A small self-supervised audio encoder (BEST-RQ), trained from scratch.
Model: arch transformer, norm layernorm, activation swiglu, layers 6.
Training: soap at rate 0.0017, 2800 steps, batches of 64.
Rows from block 2 of a small self-supervised audio encoder (BEST-RQ), named by matrix and row number. Rows with one number belong to one neuron. Each number is 500 + 40 x the weight over its row's rms, rounded and kept within 0 to 999. All counts start at 0. Numbers have three digits each.
After each neuron's rows are labels from the 100 clips, of 14976, where the neuron reaches its largest size: "responds to" is what is common among them; "loudest band" is the band of the loudest frequency at the time of the peak. Only what is clearly more common there than usual is listed. The data: single notes of musical instruments (NSynth).
# gate: MLP gate (model.blocks.2.mlp.gate.weight, 1536x384), inputs 0-63
# fc1: MLP up (model.blocks.2.mlp.fc1.weight, 1536x384), inputs 0-63
# fc2: MLP down (model.blocks.2.mlp.fc2.weight, 384x1536, transposed), outputs 0-63

gate.696:516550505482420461475523509480589518487550451448522546468553471522453529524487501471530472490479612513514489502575488511512507439515488495502519461512391522516553530517536521456456503471518473
fc1.696:504502593517497512486452446564465443491544504607474456556597451495570485457468416495496488536480456600430520569516555514468537529484511472500431570484574540466404460569539450524480513486517416
fc2.696:469566529437493518538597531492492526436502551491419508451568437527406545513481530448443533481451506597463568454524450568522488469440488420487517564413533539465535471535459479516504533555495536
responds to: octave 7; octave 3; pitch class G#; note: G#7
loudest band: 2000 to 4000 Hz

gate.538:532540533432580450436553481438518424450488485451498467427443508541526542458416437498493480516490468452471502506454526477528532443535498479543522481472547475461497495581525512445469584520408492
fc1.538:410540479511525560557453563469521515527487489561538542572510475509509606498531518456545496491450546445528548504477534510539509494526503464519496515560490554523519537488560534477503441523535562
fc2.538:455488518461515536482544555497485513494498475426532515517437521496519502549540560514472561500485484526520593423606501526543467458525472528520491454497529497511446472456525470519433500489451525
responds to: octave 6; octave 7; pitch class A#; pitch class: A
loudest band: 1000 to 2000 Hz

gate.596:529529604462522528474488481399516505548519512456539494430399475436569514479482512560544488480534455504538459513460443499515530465563526556566425434441573508458565469388418439532501507540499561
fc1.596:453576576480501473490482513485511503472413480481510514389568544495521594497490444495507479464590387562529501464539410484513501575519496602531538502526531511472524540536473514505503534564477503
fc2.596:479512502471428540496500483562442529486519497471517501512488518541503546495485461435458549518469550557512412464486471542493511518488515486505481494446489526506488498476502532469505501468430467
responds to: pitch class E; octave 5
loudest band: 500 to 1000 Hz

gate.396:449459516526448545497510492479588486529560460533490478525506458466552508537480598581454514532529531513486471470409491479449432506410493567532571519459459490503537467514559491535568536501572483
fc1.396:479464473501476559476433583479479556502494530478413513470488514484528437519450467545433455476571535503517513495483564513454484521472513525460551359530420502499473483581558427491508521494563520
fc2.396:449582461482444491506518409487494483507454483470574519511470476477534484528465508447543535483501492444460480499476505503457505455487521437556427486510533537471469496495465559506485465463590470
responds to: pitch class F; octave 6; note: F6
loudest band: 1000 to 2000 Hz

gate.285:475468541517510493448523536559582436509449501488445548474394554457437435397479468525530490474493542551453460488482510488504477450501459527459453471488535491479521506539458528484520508504583471
fc1.285:514423490417473546551523570484541467444521412515546573488429555442534480538484489476590521488511533512483477530497494442475525494457521573487512507487522457453590468448543488484499557438499481
fc2.285:581583532504512493445466454539477466524461506437499499551442520456533487460561477499442569455555553534438509564561435400493520516452524539436502465449503531478531527532579484509506435538479483
responds to: pitch class A; octave 3; note: A3; acoustic
loudest band: 250 to 500 Hz

gate.288:493563527479497532401582530527479528449446435507532422413542538449570460524433582518492650548527519481390520510465511501557445481495463461527487491521538424543531548522483497412495484607510557
fc1.288:492405523544425541461587484534483521528509440562559433445463511511462463538454548559533440530488565528467514513461535492520455485547479540532484489529534498471492486496569515433542553509489547
fc2.288:531490471492534567553464522547541502450474507514468506488579450520571495522508461516469487481618460503607522513526458558475554418545513513538515504494546435513488492425479526500548484511540457
responds to: pitch class A; pitch class A#; octave 6; octave 7
loudest band: 1000 to 2000 Hz; 2000 to 4000 Hz

gate.454:515539483502480447513455517507584473411575460552503446457547512562491507494492521470549462470520440487582494538515503518454474451423492518554504509570473515614487496544515513498503511473508538
fc1.454:548511438419484518521500563485443516464473418520537535557475497556488416504503540501491532492445570497504445421521500569486507481519582549368486549498568509492503468462531426416514561521496547
fc2.454:553556549434501440528443475502427477507488534500514477507595436570539536523519501535442557518513461478524552527491478481439533492495436504540504521507511487560575494540515540503546519551487492
responds to: pitch class A; octave 4; note: A4; note: A3
loudest band: 250 to 500 Hz

gate.392:499470515520506557440527504459515448514446562470460474482457491479492474501477490487476464533475518520513474410559445567535498505525565445471512517516472548467518511560534566543485514509512503
fc1.392:523466476518449469460518501513544535485454486493451536524488454523588535459550492519477476494463486487540466425543477534530495521497465473435477475476542527495475479453426450524467538472433470
fc2.392:481482574469544549578453422517529490481478477506525522519480484492477470445450443499580484500474504543518475491482471490531549470533535456527426532517524425454485517478412431530435512503522463
responds to: pitch class E; octave 5; note: E5
loudest band: 500 to 1000 Hz

gate.352:535517567503512441552446495460429445548593490437524506539503462472546536472498543506481519553500535593469511494497537451545417438465472504471473612556545524566515513525483495502474486501414559
fc1.352:489506532514497471490467469549567534488569537510548412462497485508507504601550541503448502505491483526492449475477509470494534503490536489495526543432515521527486502462439478476534476520429502
fc2.352:483476492608458526514559514496453551528478530501446548535440488492522501464454452553490484521541506498550486553459611462516498543500505513476541553522481479529502512490551492471472518536495520
responds to: pitch class E; octave 4; note: E4
loudest band: 250 to 500 Hz

gate.494:551444518495572436526523504563512524479517542435480558496531521516437434518430415545501461518420466492479481494427493545511506459542525585457510567424433498548482426514438537480486487510459520
fc1.494:559519463548500467503476511504548419455514490434473537452433453408473474475439535478499506447504590503505485568546538423551455474541532465532437530490525490499567447530443487496537438569401493
fc2.494:534515491556512484473462511512460497427498453527529461530441467530491395445506436442483514518525499495540457467518391432530448533484488466494445556475444496480557522492510427507475509503489457
responds to: octave 7; pitch class A
loudest band: 2000 to 4000 Hz

gate.83:439484483516464542495486502488474489510427472550422499434550517463603461436569501530480473497523530511493489531465552461586489447499546437565509474519448483468570566459513455537466492503495495
fc1.83:506567491511555547532473440490472507508486443470497487537453471567452553481453508425580514498532508482427480454510501447496490505519521569493448501533532502510501372451539418527530494492513528
fc2.83:463541492496492503466479492486527460480492519527445430520470548423549519508515544533504549498421525497515538451541538541528492480523469488505534498569461483491505549510507481465545478484549474
responds to: pitch class A; octave 6; pitch class G
loudest band: 1000 to 2000 Hz

gate.261:470477536460520533457508560453476522496439499505487464481509498534547451511490483438490501596496499492496411485453547458516429487420451373520498533548477474466456492561501488473469545517387556
fc1.261:490504455493505481477432506521476474467496509581510472431371537482465445478472557533466479487433522463467459556439541420469550476453500422504493529459492485551434525496462443501550519483440588
fc2.261:461433494445569473440473408516425425524501488445498540521502459494503496505505521459509489439481478497487509522552482541545480545525589492534529469479540451503469476570564495562515463444496528
responds to: octave 7
loudest band: 2000 to 4000 Hz

gate.644:447456457522534443422446594516504459453506505478500557492529494522507563549494495553531533404495507453547511493476468466479484489493441478512493497524474487495494468505544542560536423503508610
fc1.644:546506571527469438495470465473539509538456516538510474479588486470453421448458481499507481536458435508471498553498470531548538570523557509419489485471502516532528420482502467476513501508465476
fc2.644:521467485497494558555558532548478520490509470508562538570470539558547502471555547488454457492522513507482516568473522456497496477485505477481572534536520410584521502430544466435474512547460469
responds to: pitch class F; octave 6; note: F6
loudest band: 1000 to 2000 Hz

gate.634:481475501514590548512528536580484522519466519530392500452529471445545519558427480575562500472508524452503489523495555404541478508557494520520454506506443520455496537505599469545514503526432536
fc1.634:437520491503515566471520480546524499502520413512530454461504548526504547464518512477458583582466583569483519551599470533518504515538472453530518576461558560448397567414517501468552509529486585
fc2.634:544522564542478487524519367581488519540536479517569456392436524573530496551467518513504511465519500518544514498460483423508458508436518527530543515472413537437510442494510478447536550535463587
responds to: pitch class A; octave 3; note: A3
loudest band: 500 to 1000 Hz

gate.713:574561492505485496480472458570559493464482519442529512444449469366524478453519436514486536411494528541462508511448520514523452535547510520509481496474534527549465468488527510519507540514481437
fc1.713:462437490444533534484502543514538461491479511398416470499473537543540585458500501540491566524495445515532459503517457529457508484501531496497501519479581527446541518525488475476472454512490514
fc2.713:476426552554471439468520443511439537561465493448528476493552542545499498492517455529445572464405520488494570457530540500463608455470448505462564490435553436481530509549507491533487481558554539
responds to: octave 7; pitch class G#
loudest band: 2000 to 4000 Hz

gate.695:510496520509417484533455515485476533561555487509504513545504526502502469508523383452511475485517523541491470551466548524514518504519535504476491544406547511555501472464492488495466466460555444
fc1.695:490508521521489523416539457454464511441485462569464495527583504556495480598521522541464506525517427477552500467481545541507467479503463619509505482518497485498454496461547524503435524603516572
fc2.695:434569540486485467412517543520561526405487520473475564455579496451605523591509426545522555543450501478502430549447579480529495471500483521506494534488447547449480521564495477446554441510448521
responds to: pitch class E; octave 6; note: E6; note: E4
loudest band: 1000 to 2000 Hz

gate.347:488492518454479482447560547453580542555457478490469474426476455531608475528507517502494458478496471558540514508501420495537565508515498477536405463484498462464476495459470475484493518610547456
fc1.347:499421453427535538566483548482484456498516511498454470487617544510480523465510521533528469443586465435489502515521505427490462493538581508553470531526504510452519493545490538444513482578545528
fc2.347:558481560517480483499549436464503539523480518496469434468477546430485469486494495495500468501540452571621495484528505463532573480548459479458560483518477481588474538518578544490517366495462493
responds to: pitch class A; octave 6; pitch class D
loudest band: 1000 to 2000 Hz

gate.436:424472485485503519435481474446445472531495542467498547478491592548539475530589532519498502562439483510557486439501454493521503528436486438512484544538509488457539549501495490487508571435479469
fc1.436:481476492513528494481482470474530525520530528518448526522398534575524445489500459509522533571529505543464513481515492471499517537478504511460538514536556480417503523489492454489505530405517452
fc2.436:491526470516436568564541527499504490463462448503549543486532535548516479550492574421508456490516517518481497504450454508493460467528508475521442473509499477476467510487473477563469457482561535
responds to: pitch class F; octave 5; note: F5; organ
loudest band: 1000 to 2000 Hz; 500 to 1000 Hz

gate.318:464497552544513513538510525514464437581507492443441532491455506475533547450475475540486520567485585464532506508517480479553513542467497428386533528541460532494527541532542448484489512500494526
fc1.318:536513486497542482480509449558555516522529407462529413587517537507508482418495511407516542467495480531482552530551457523498481465606510526537452495440545503485459493458489506532483560449510435
fc2.318:546478570521489511520531492526538492468405456531530521492541571535498506518473597515462433536578511534559518531419474545487553483482543510512518531518499524523471546513477499536507572419521450
responds to: pitch class E; octave 6
loudest band: 1000 to 2000 Hz; 250 to 500 Hz

gate.568:472490503410499504485446551416534421526473502501527500440443553480506458482479576483440463469430553542480483523482514426502512504566530429518481518486443534585527495503493562540490467566466564
fc1.568:490476492458459495513511470561481478504492539534534534527616423468499473528533475435521496501533487507596462482546469495475501575500474482491512485542547542485488525401406433477531482501572461
fc2.568:471489506467560459573498510545523541584472511503523503517438517504469560558489543463482537460497526476466547510502472516516490497580482519503518488471500505505477528499455501495515494521507415
responds to: pitch class A
loudest band: 500 to 1000 Hz

gate.219:476539537487410482486584489457503533588470539453495514582510551536473453458470427522457501538516550477481453509515572426559550503502423424536462477527486467557500569535544527518530430506569490
fc1.219:480538435482493457423511468508473545431501500448429564565504438489468520501397560431502479484498506588531551458462534560484490572502510456563534470508539500509447529516444446499508591582461460
fc2.219:401515497571535509522560505440501508504500526544514537494468476427472546571530511488457546532509523428520514523456533544495547527468544431580476580517499526530516453499547551477465531490477561
responds to: pitch class F; octave 6; note: F6
loudest band: 1000 to 2000 Hz

gate.247:561529422531473458488541453489481551478502477461454498467402518419531547446521486563472478506486507454538455479499415550466477521492473513533474479499514546488499500449461490485523517561440514
fc1.247:541452481519510460444504490493513537456511481496500497431525435519525513471506484505529414464502513553523470472502420506514477545549498523525479489444394524479463467501547512464417507540430458
fc2.247:485491485476466487562508463515467536524441515493539488531458518496508451475510521549463559423522480506503499486595460567538483528551523466524542493534573512548492577570497551576490506465451522
responds to: pitch class E; octave 5; note: E5
loudest band: 500 to 1000 Hz

gate.513:504467569503497498565508575554489430514468501489537511455537515450468499492457465493504498522529515515545501562542457531490416547497492513522434515500542502415473576410567611522460498545476484
fc1.513:566449455480452504501504526518481410441518557534516494458449521482492430440523491480486523484467537489481508523487433552522416551514461464503509464518556477531493590490513525523408492529516476
fc2.513:534459538497523438444540514443490501597379492498471519506540563518483478473484546572473512520443478509503512515507482465510429514474475488484571474512522464546521574499438502507482511483441556
responds to: pitch class F; octave 4; note: F4
loudest band: 250 to 500 Hz