{
  "arch": "transformer",
  "hop_length": 160,
  "mask_prob": 0.05,
  "beta2": 0.95,
  "max_precond_dim": 1536
}
Rows from block 3, named by matrix and row number. Rows with one number belong to one attention dimension. Each number is 128 + 24 x the weight over its row's rms, rounded and kept within 0 to 255. All counts start at 0. Numbers have three digits each. After the name is the row's rms in percent of the matrix's.
# q: attention query, key and value (stacked) (model.blocks.3.attn.qkv.weight, 1152x384, the q third), inputs 0-383
# k: attention query, key and value (stacked) (model.blocks.3.attn.qkv.weight, 1152x384, the k third), inputs 0-383
q.314 102:128159121144089133169134115107132115150142165120091116088135108153112119123122139112143128141145131115184140120146147090147103089104111173139064120097091100124158142119065116141141128129157100144147139115131097133100116155108135073122117081156087127105154162147132144161147149122142090133109102166106140117158139137122070126167063156151108116124158116096138143154139153176152151109101119085159149138117171125107124122139177107153087107128155124154133142138102135141179133130155134172144124180172127114089116083123080136155114101134139141153125143124114137157124143124162169130204151166086169132127144141127118096086153104150110143157126119071099095129134113110119132124133138145145151140101146171127132142117145153086136140129124108114108148143128074103160087160131154148118068113106123155147131141126146106150118125137164155130119152131164121103158125129124153141124140101129115175117113093082097155126140104140106105123111128158145167095104086148104162114089118108156139134133159093133084102114103118141132171127119132124137155083107170128114144109138127121159139143144126128128129122137124131074104118113130125110103154132170097130125146139135115093
q.315 106:121111107110127143124141095114098145119120138144115105108076131110080164121127106103139101140110119128102080197135142094141114102125155103133121111149142115127108130092131132132145122145135131109147156130136127105093092119135083126174131117129164129155135107137116136154174181108158161092098152133146112124137118124126122113146145140144086149127129144117127161138133149160091093102137132099126107120136098100130161154130088136104149154147079125101117109111118141092116102148122124175168129139130108126142107131136109085156121097102173131124134088091117104114113134118156138142156137157121129124109187190097134124082117146133112137157104129115116116109107104080139132108137142147129136159128104139132166157107139146161125079186101091105153150125119159145096082111147098113153117100123118122125133168182090176118145131124116166110129108104137139110149063115100114131154111089137172136119131153148145108082165166156141094155123186145125159137138093147117105112150119120133149149121120064142155148134165140135172114139165115111098139115173162106116125132128083162156151084140109161089060185147129100112147090106134147150133144124141123087119114133138124126
q.316 107:167148107171110115090124133096103122168150109142094161131108127136119139110116140104104132122110123131135149103151125130140142111145129123157118128107127143186150153147085109149122135087128114085151148114100082163146119158117151129123135125129089109106116162094072105130114134134135104090099149121075121135131096093142107107127125137119109147126111126097123070086146111155148130085147122098103116097110115112119151140116116111146104137135131130112149126149084183148097112137139114160126154197130107115126136132106158169134128081186137098209153124122133130102116136148095127140153124133140117123137134119111132087148160131172118124124122127141123107082091117101116137087107141155119132107107149153060152146124139094161114134121125155084138117176170143125156088123133123105078084125096156191145115169084096115079132134091150117153105131112115177110090107157152152128142138124166114131116164083098096115116080124182140133106083121117099090119119140104134107142145178149169147124108128104142144127116136160131107150123114119122128130100154148122109110172152140120165162133131145106117139119117102131147117125121107175169142115102135155148088092140129152143
q.317 100:117147112156077096087162139162109147114099138116099116125120124109135133096127110112120126112130132112169157120139123124148118151141092121139101098112134146139147144160141157154132173116108129132105137128124158128151076107134115125127097132119148127115105171153133103118143128148115084142089105117092121122121117090107146103137176154147111155152127125082155089141143104138128124135117093134088140116161133176080142154144139083135118126101104181128116092092139128169161111116125101160113128117142163111156143154131097110097164137158153127165141127139137142124134160095138111108119132153121090102078151113116121090217141096139137139139166113118135054106164130126152154098159140087142120093111157137103132091125134156141103127125129107163109139166152116152157116127125153136111122112135097112143124119153111135153143167115086147118136169127100128131146090133158129104159121121102120172150141108175126154150158130147158156118116114114131108137150081114152137093139097124108106076110080100105143090117098117113099124122105114075156118167154119133186163116100105106114162162112106059121115106124140136131085115126115165140117124148072082111067133119141126116
q.318 101:091144163141137128143153120124152161137084110116112115127135131113092139143089124120103133079131091125158110101130150107120142129113136112124107139165134098107128150136154165137160184147089108151115145162131150118118102131155078092154134157137123089150162142190111115129193164120131126127114166124155114146114120116123117131122110176147168059111115179092133174148150130192101125123107149168119097112145084144132136139131131162125102125117132108109113111110090106098085110144103146112126123109128118104131182105148091126144125110147168146136109139112151088136052152074103114122155140150186161132116143163173123120132145099185136115098100160120147132121097153101080089104124120112188138143093124132124109132129110139116125149115113148114147121152150137144084112148108122129122097099135114123118143138123171150145153098127115129079150103161136167104146094118129138111111134136109158127157141153114099184121129119103166110127139141145099097123109139143089131070133152128112112109105120103131137149145121134112145137158161107097165074120123160146133133145139139152144147127130146123118121140122163161102108077122140090161078135095126125112142127156157114155
q.319 097:110118108105190156093163107101106138136127138117137125125127164131138126147158142105133143179091115101113125132149113114114119135124129154123145113123108162122130172165086138092166151124140130112169142133113154095122136152111130083115097164156094072096141150149118111130140122131094121120117097111152143119148131088125116112159151145151118106171160149140090156111095134111137135089133139129121145079101119132124147116110174133161168097110149138095118141146090134136153130132208132142121111090141140102136107156106110095133122140115168164140154142117151148103110115143168105126172127125170055189126141146145121113144190115138114143134114134131137121136138157102094112112142147136115120173137147153133141182114152117138110134138131110055107117100100108111135144139098142116103098075121129175105094095149109177151088090144151179167128129166143113132082136097132109162095140111128105164119140100102114137107123118160113166129165095180147094124136135116123127131115079128108153142116131078129149137157127086104128133090110098112108120124134137147106116079098160156112118109113144125155134167111157129138100101117149122136108137095146134113098100160120132163
q.320 101:121142180107128160101134173124132127115178120145134059095133101121106119116133115113149116162189113105144133135140126114167107188129129128120121150154138147074117139128131102123093127126120079109134148187138138118094155126087157098129130144119140112114142094146098157140111122146072118142115109152111138168145116148161128117104173143106139149124140127130148142144137124167126121114142137119148139108174076113130125134130087111136141162108101103126135162146120110139111124166138136078126135168141099087142138130126122082161156118088157142112138119129177123112112151173127117149127145090160125125113112100098167153106099128126150090112110095152099113106120105112100129132137148088178123168117186137125111134131095143141134118118143132152082163190110123157161176135112140145104157141114111165147110199118108108136120150108120141119162132123127116157073128130131181068110117112136153120156092114122106148134094129110110121203103166120113143116133149121124120126129152134102115089143145136148129126144139109100152158152113108103093120102101108087101139153140108091139143146106174120109107112120150107117150167159176118149115127099151157124105127135126095075
q.321 103:128078102141157135134155093121135101122132118142140138125114143123139119087111159110124122087141130113142104182144151093107129172130156102100176115148123131120101164089119095100092145144151131164080126104142154115131111107124109141148072096149120138176161130129166172118094129132148133172123139122145145118106136120138115099139155179123153138127098131131098115095089168113138106122152140179163112133145130140157116113089138112148121112129098151138144112076103146083126134116152099116140125139146117126108100078153099159139123106128137145095145119123115121128147123141128100070118146150115095116099138110119140061169102153128041153105143114127079141154103133145130175092141157100114144121098126102135174105123191125139117134122107072144137095163150132106168105123152070116111130152115151124169127146114138092149175152141110109159127121133130116148152071100097110105163132099121135113144141167113127168119144136109104167098116127135101148166091125128122150151136122151169149156100129139112128156154138103090114126075133120126103145106071144142113098153146108130099143110128121125119152120150095133102106131105105171124143175172134144126148139117140146134
k.314 099:132159126136120137149189114137112124199115117091149170084113146090129137136080109146155114133168095134169159120129107158121099112111092157117124124164105118143106124143137129133097149117114172141136097134148144132122147127094149083186120087080114130121135139121112112100130116149107121138171128136106118139127139111151116158120136097111167084127124074116174119109128137163139164123144146113122183175132154133171097105144105122129120157111143115075117152143154131169132146105153118144123137127164119151099160122120158142137135179131133152133113115148157183100077154112149154136131112139117192097160105120123112131128095090136096156154124049131090094104147093151152111144123148116116122097107143148126140058125125130136168121143114146114082118141108121152139116092101126160121137133115125135111156145156113115074100117121106157138131128149156115123125115157152042134122123126116132132164153119121153123176112153122145134100136146149078153095143155134166134138083118172160142116102140130143121189122098133131145118130128159123111114117070128135117145112112156121130146161118115121120115131129176126104155139146157104170093127138109101114107111148125119146
k.315 105:150109127089130180112132147112128139152115123115112124138120087177144147076133123138144057147154154142156125164102115098137129120132130147129114127152084130155121101112108144151114131173114176113160116140148121113169122076143192162171116115132134109141166105099121158117112148162098071127118129122117087136127144104156111113157145128108155118146113143117138120117111139152158105171103089074129137141126141183115136129163132164131115117115153117171116109128133126151098128111128083114121101104158105139154115087146104149109136087119116150125174145088142102081134116124151112116094122133147110133143137107160110139116103114148141122088115150124138178118133140141104102187130123108153098085108125091110095135149172156057097147132106128120120143148135168128105132125122119103150103146152130059112115158141128151124116117188105134162126108130151173162094108152160104152100148115126137134163146127149108156124139148125117150137144140132148118099147133168145102133136150101108141171143131138123131120157160137123156188163159132107117108139091171140095140110130167182149071141139137126146112188130145124136134092093135160116089162132128098129133150095121148130
k.316 103:093127155124119084123194162156098141106137124148138121160137099134076153175104109154142099125129131147183116136148107147131185103159133144110146125162120147127120133123098145129137165120157138168172115146111110171101104112167135125135136088080086159152094075121147110130147128137137153136113127130136155106105129126085121143186105098140150143120088105131189088100120136133116119084147132157111138143128170084136147116106126104127130117119130143113131132126120159096101157091104140156110115160139130164147111092099120137121132139100117132110128121083103169125139120105125136110119127145092158098128129160129117101127127132134108142150118130149147116092142092114104093098120122120125124164148118176120143100112117084100158128076120179136098147152106086134137129190109201136141125127153147143141113114116142148112127150120098140126125089125107174162098136111104150110071096129153108086137134115104114079116081133128125143154170172128077103091123121113160101129124102095113112135104113157129127164145138142133123127094160143131100110111094129127140088125149145102089120089127109141079115151124162111122138123146132085095079089107102121116113152097156113120
k.317 103:115141166148124122103150107150158143122144154144144131099117145178151093145114129119153137137115114155090143122116134110141148087151139155120157106129139141145132100100095138149098164141175179138148122126116144131127084094109114160125089141183078149125116152140127132133117146127101134100165097130075117153156130147152162135101132133149150152140103135116140123143109124129127092133146112160118126145142133140144140057085149120149120109149099162148105175124138133123160095168172109139133151153091075102118136136081116109126106144128106159112100141110120113125158095140164125154144125084145140156108156144081146115105109113118142116147111107109125146156135141114157089123109132121169103116128139095100147155125127093152080189115107099138142117154114101112136089133138169121146128116146106108130161095149149159150089125148099099096133154148104085147104141112141119160118103122167118085171137104169097142120132080129092074064172119115125073129121103153128116178134124099119170128156111135051148143116146124111145095169124166150151107169168111164113131141148079103108107138099091123120117114129099104137151144121120100138101138130154107157131129128105132117
k.318 099:117147152121100166166132112117144143152151124104092135139130137146143084089100122117125117099111149079169151144158112166140182141114111165131119125091141134103112126115129118141135146163147102179110149155160148125100109134122123083118125129123088115128177082149154137128161096130159084129158156125113091152179083121105146150117124122136149074130153121145146115137117154125184103112123128102120115100146073147109197102096134124079070099089146123142117149086157154119096125089142107145130174135096145109149135148095133166124147117107135134131166139155144126092195153127151122121101072127120119157192176120107104125137136091117136127114156147142145099127070157153139141132138145127181126122081158097131137174143108144124119131139120148125144119119152135147124129140105133092105138138142120110095128113131134191131136108192146131120132141117122100109125130126121097152088122143128122114144121108106162115148134134124115137120125135121145117105121163117080176134104139141145161108164080118119084149153123130132114137104116143121116098075142080130082154122134139132125129137138136081145111127126088114131092142111092086111126094130123074119131110153152145131
k.319 097:147120088095099162140129150137134139133106119157154128123153112113119100167154146124134105140095139134179156115137168140107088172136096142143132133124131117125091126128124089115098183106132134146109143160124119098135142094126151152160099056078110109119133126134098126115108148120144139102102100109130180135136107112124125146138111142123157127090114124153133116115147175113137113101138094126088128166193118120110105102143128122111163119171142121118118086136170114118137135086093128136149146106090121125103099109164139146139104111108104087093092113126105159158125097093123105103110107130151124151134111113130134132151131161090158145119115146098106131133131083123176064159131143117178111122098125124099136145121123160136128162194161115137151102139162125153120131109127122138156114117085164113171188105094172138109127162124136142091133091106124103136153097112105166124084147145095099088140059128122143121160118160143126123109141125095131142081133156140101133148137148138109158119122122156101119145120123083115101116122139134120205168192092157133148157132105094129137112141133118133117110107139143130124155086112114129100123138151137135076128123082163158144
k.320 111:116151151170153150109152128120116099134135153089150124130148170133122156135148169137127144083074124113179139154114076155093115132125098090152151116109106142100164157124111102147145123118127107101125142113121097160143076120148128099097064127111129166144096119099131140149190149109132123119116096100154059140147119153111086078129120120121128098166148100086080128132113158139110152134103125163128127105099062118112155127131141124159091097152131133136102152131155150138132147144170120113134120138070132120130124132149117113144115131122110128132188135120183118115166137127106105121170158149142123159130120151126139144109152119174166142152120106112132122092164083122107124118089150149116129149150144109119084112071113096163146083135131155113143112104111140129137119132118118201126113130077122152115107134125128119127117128122161126132074103134129148132158110123106114133131132114129141120131070133159122097127125162115168137139161140136108143128089087126113118169153125084134154102100125129121111163155109117127147123163116152118138128156085164081131133080133146159120147116134123119122142089121161136089159152101141155107150149103201131092159117143126125158
k.321 103:142116120100097089107100131120112120109097095095125167134090121134167143138128094118148121122112137105116098154122135143142139081128134142135132132153111137146156108146155118118100179083124144162134119158130142118128137130157154146130154151188108134156105153093164135104131061147105101127153122093164127099144147082146148144146082157144128121096118155129123151152135116103099130112115097136132169135152121126162106136096106130116111164137146122127126087143131131117111128085060152124146134118137183113130095118134181145131172119115160115135115086164114121139162119158106142081108142125143146124134134126171175086128153083181123121155125162083134141142151144159107136137111141130129138063148113113108100118107138122141127137147121144121114107130188110117095135133116111115137127091106105114144119135138101106140149057109124135112081129119098123114136131154104118177105118137078141089126116130123140127094097111133083116098162161149133153098134136146144202111127122121100161111117069096129122094126101140092135154140105112165191139105088116133129143142099090121087183117156127165085119165152122178120110134147134113105139113122118153110136128103150162114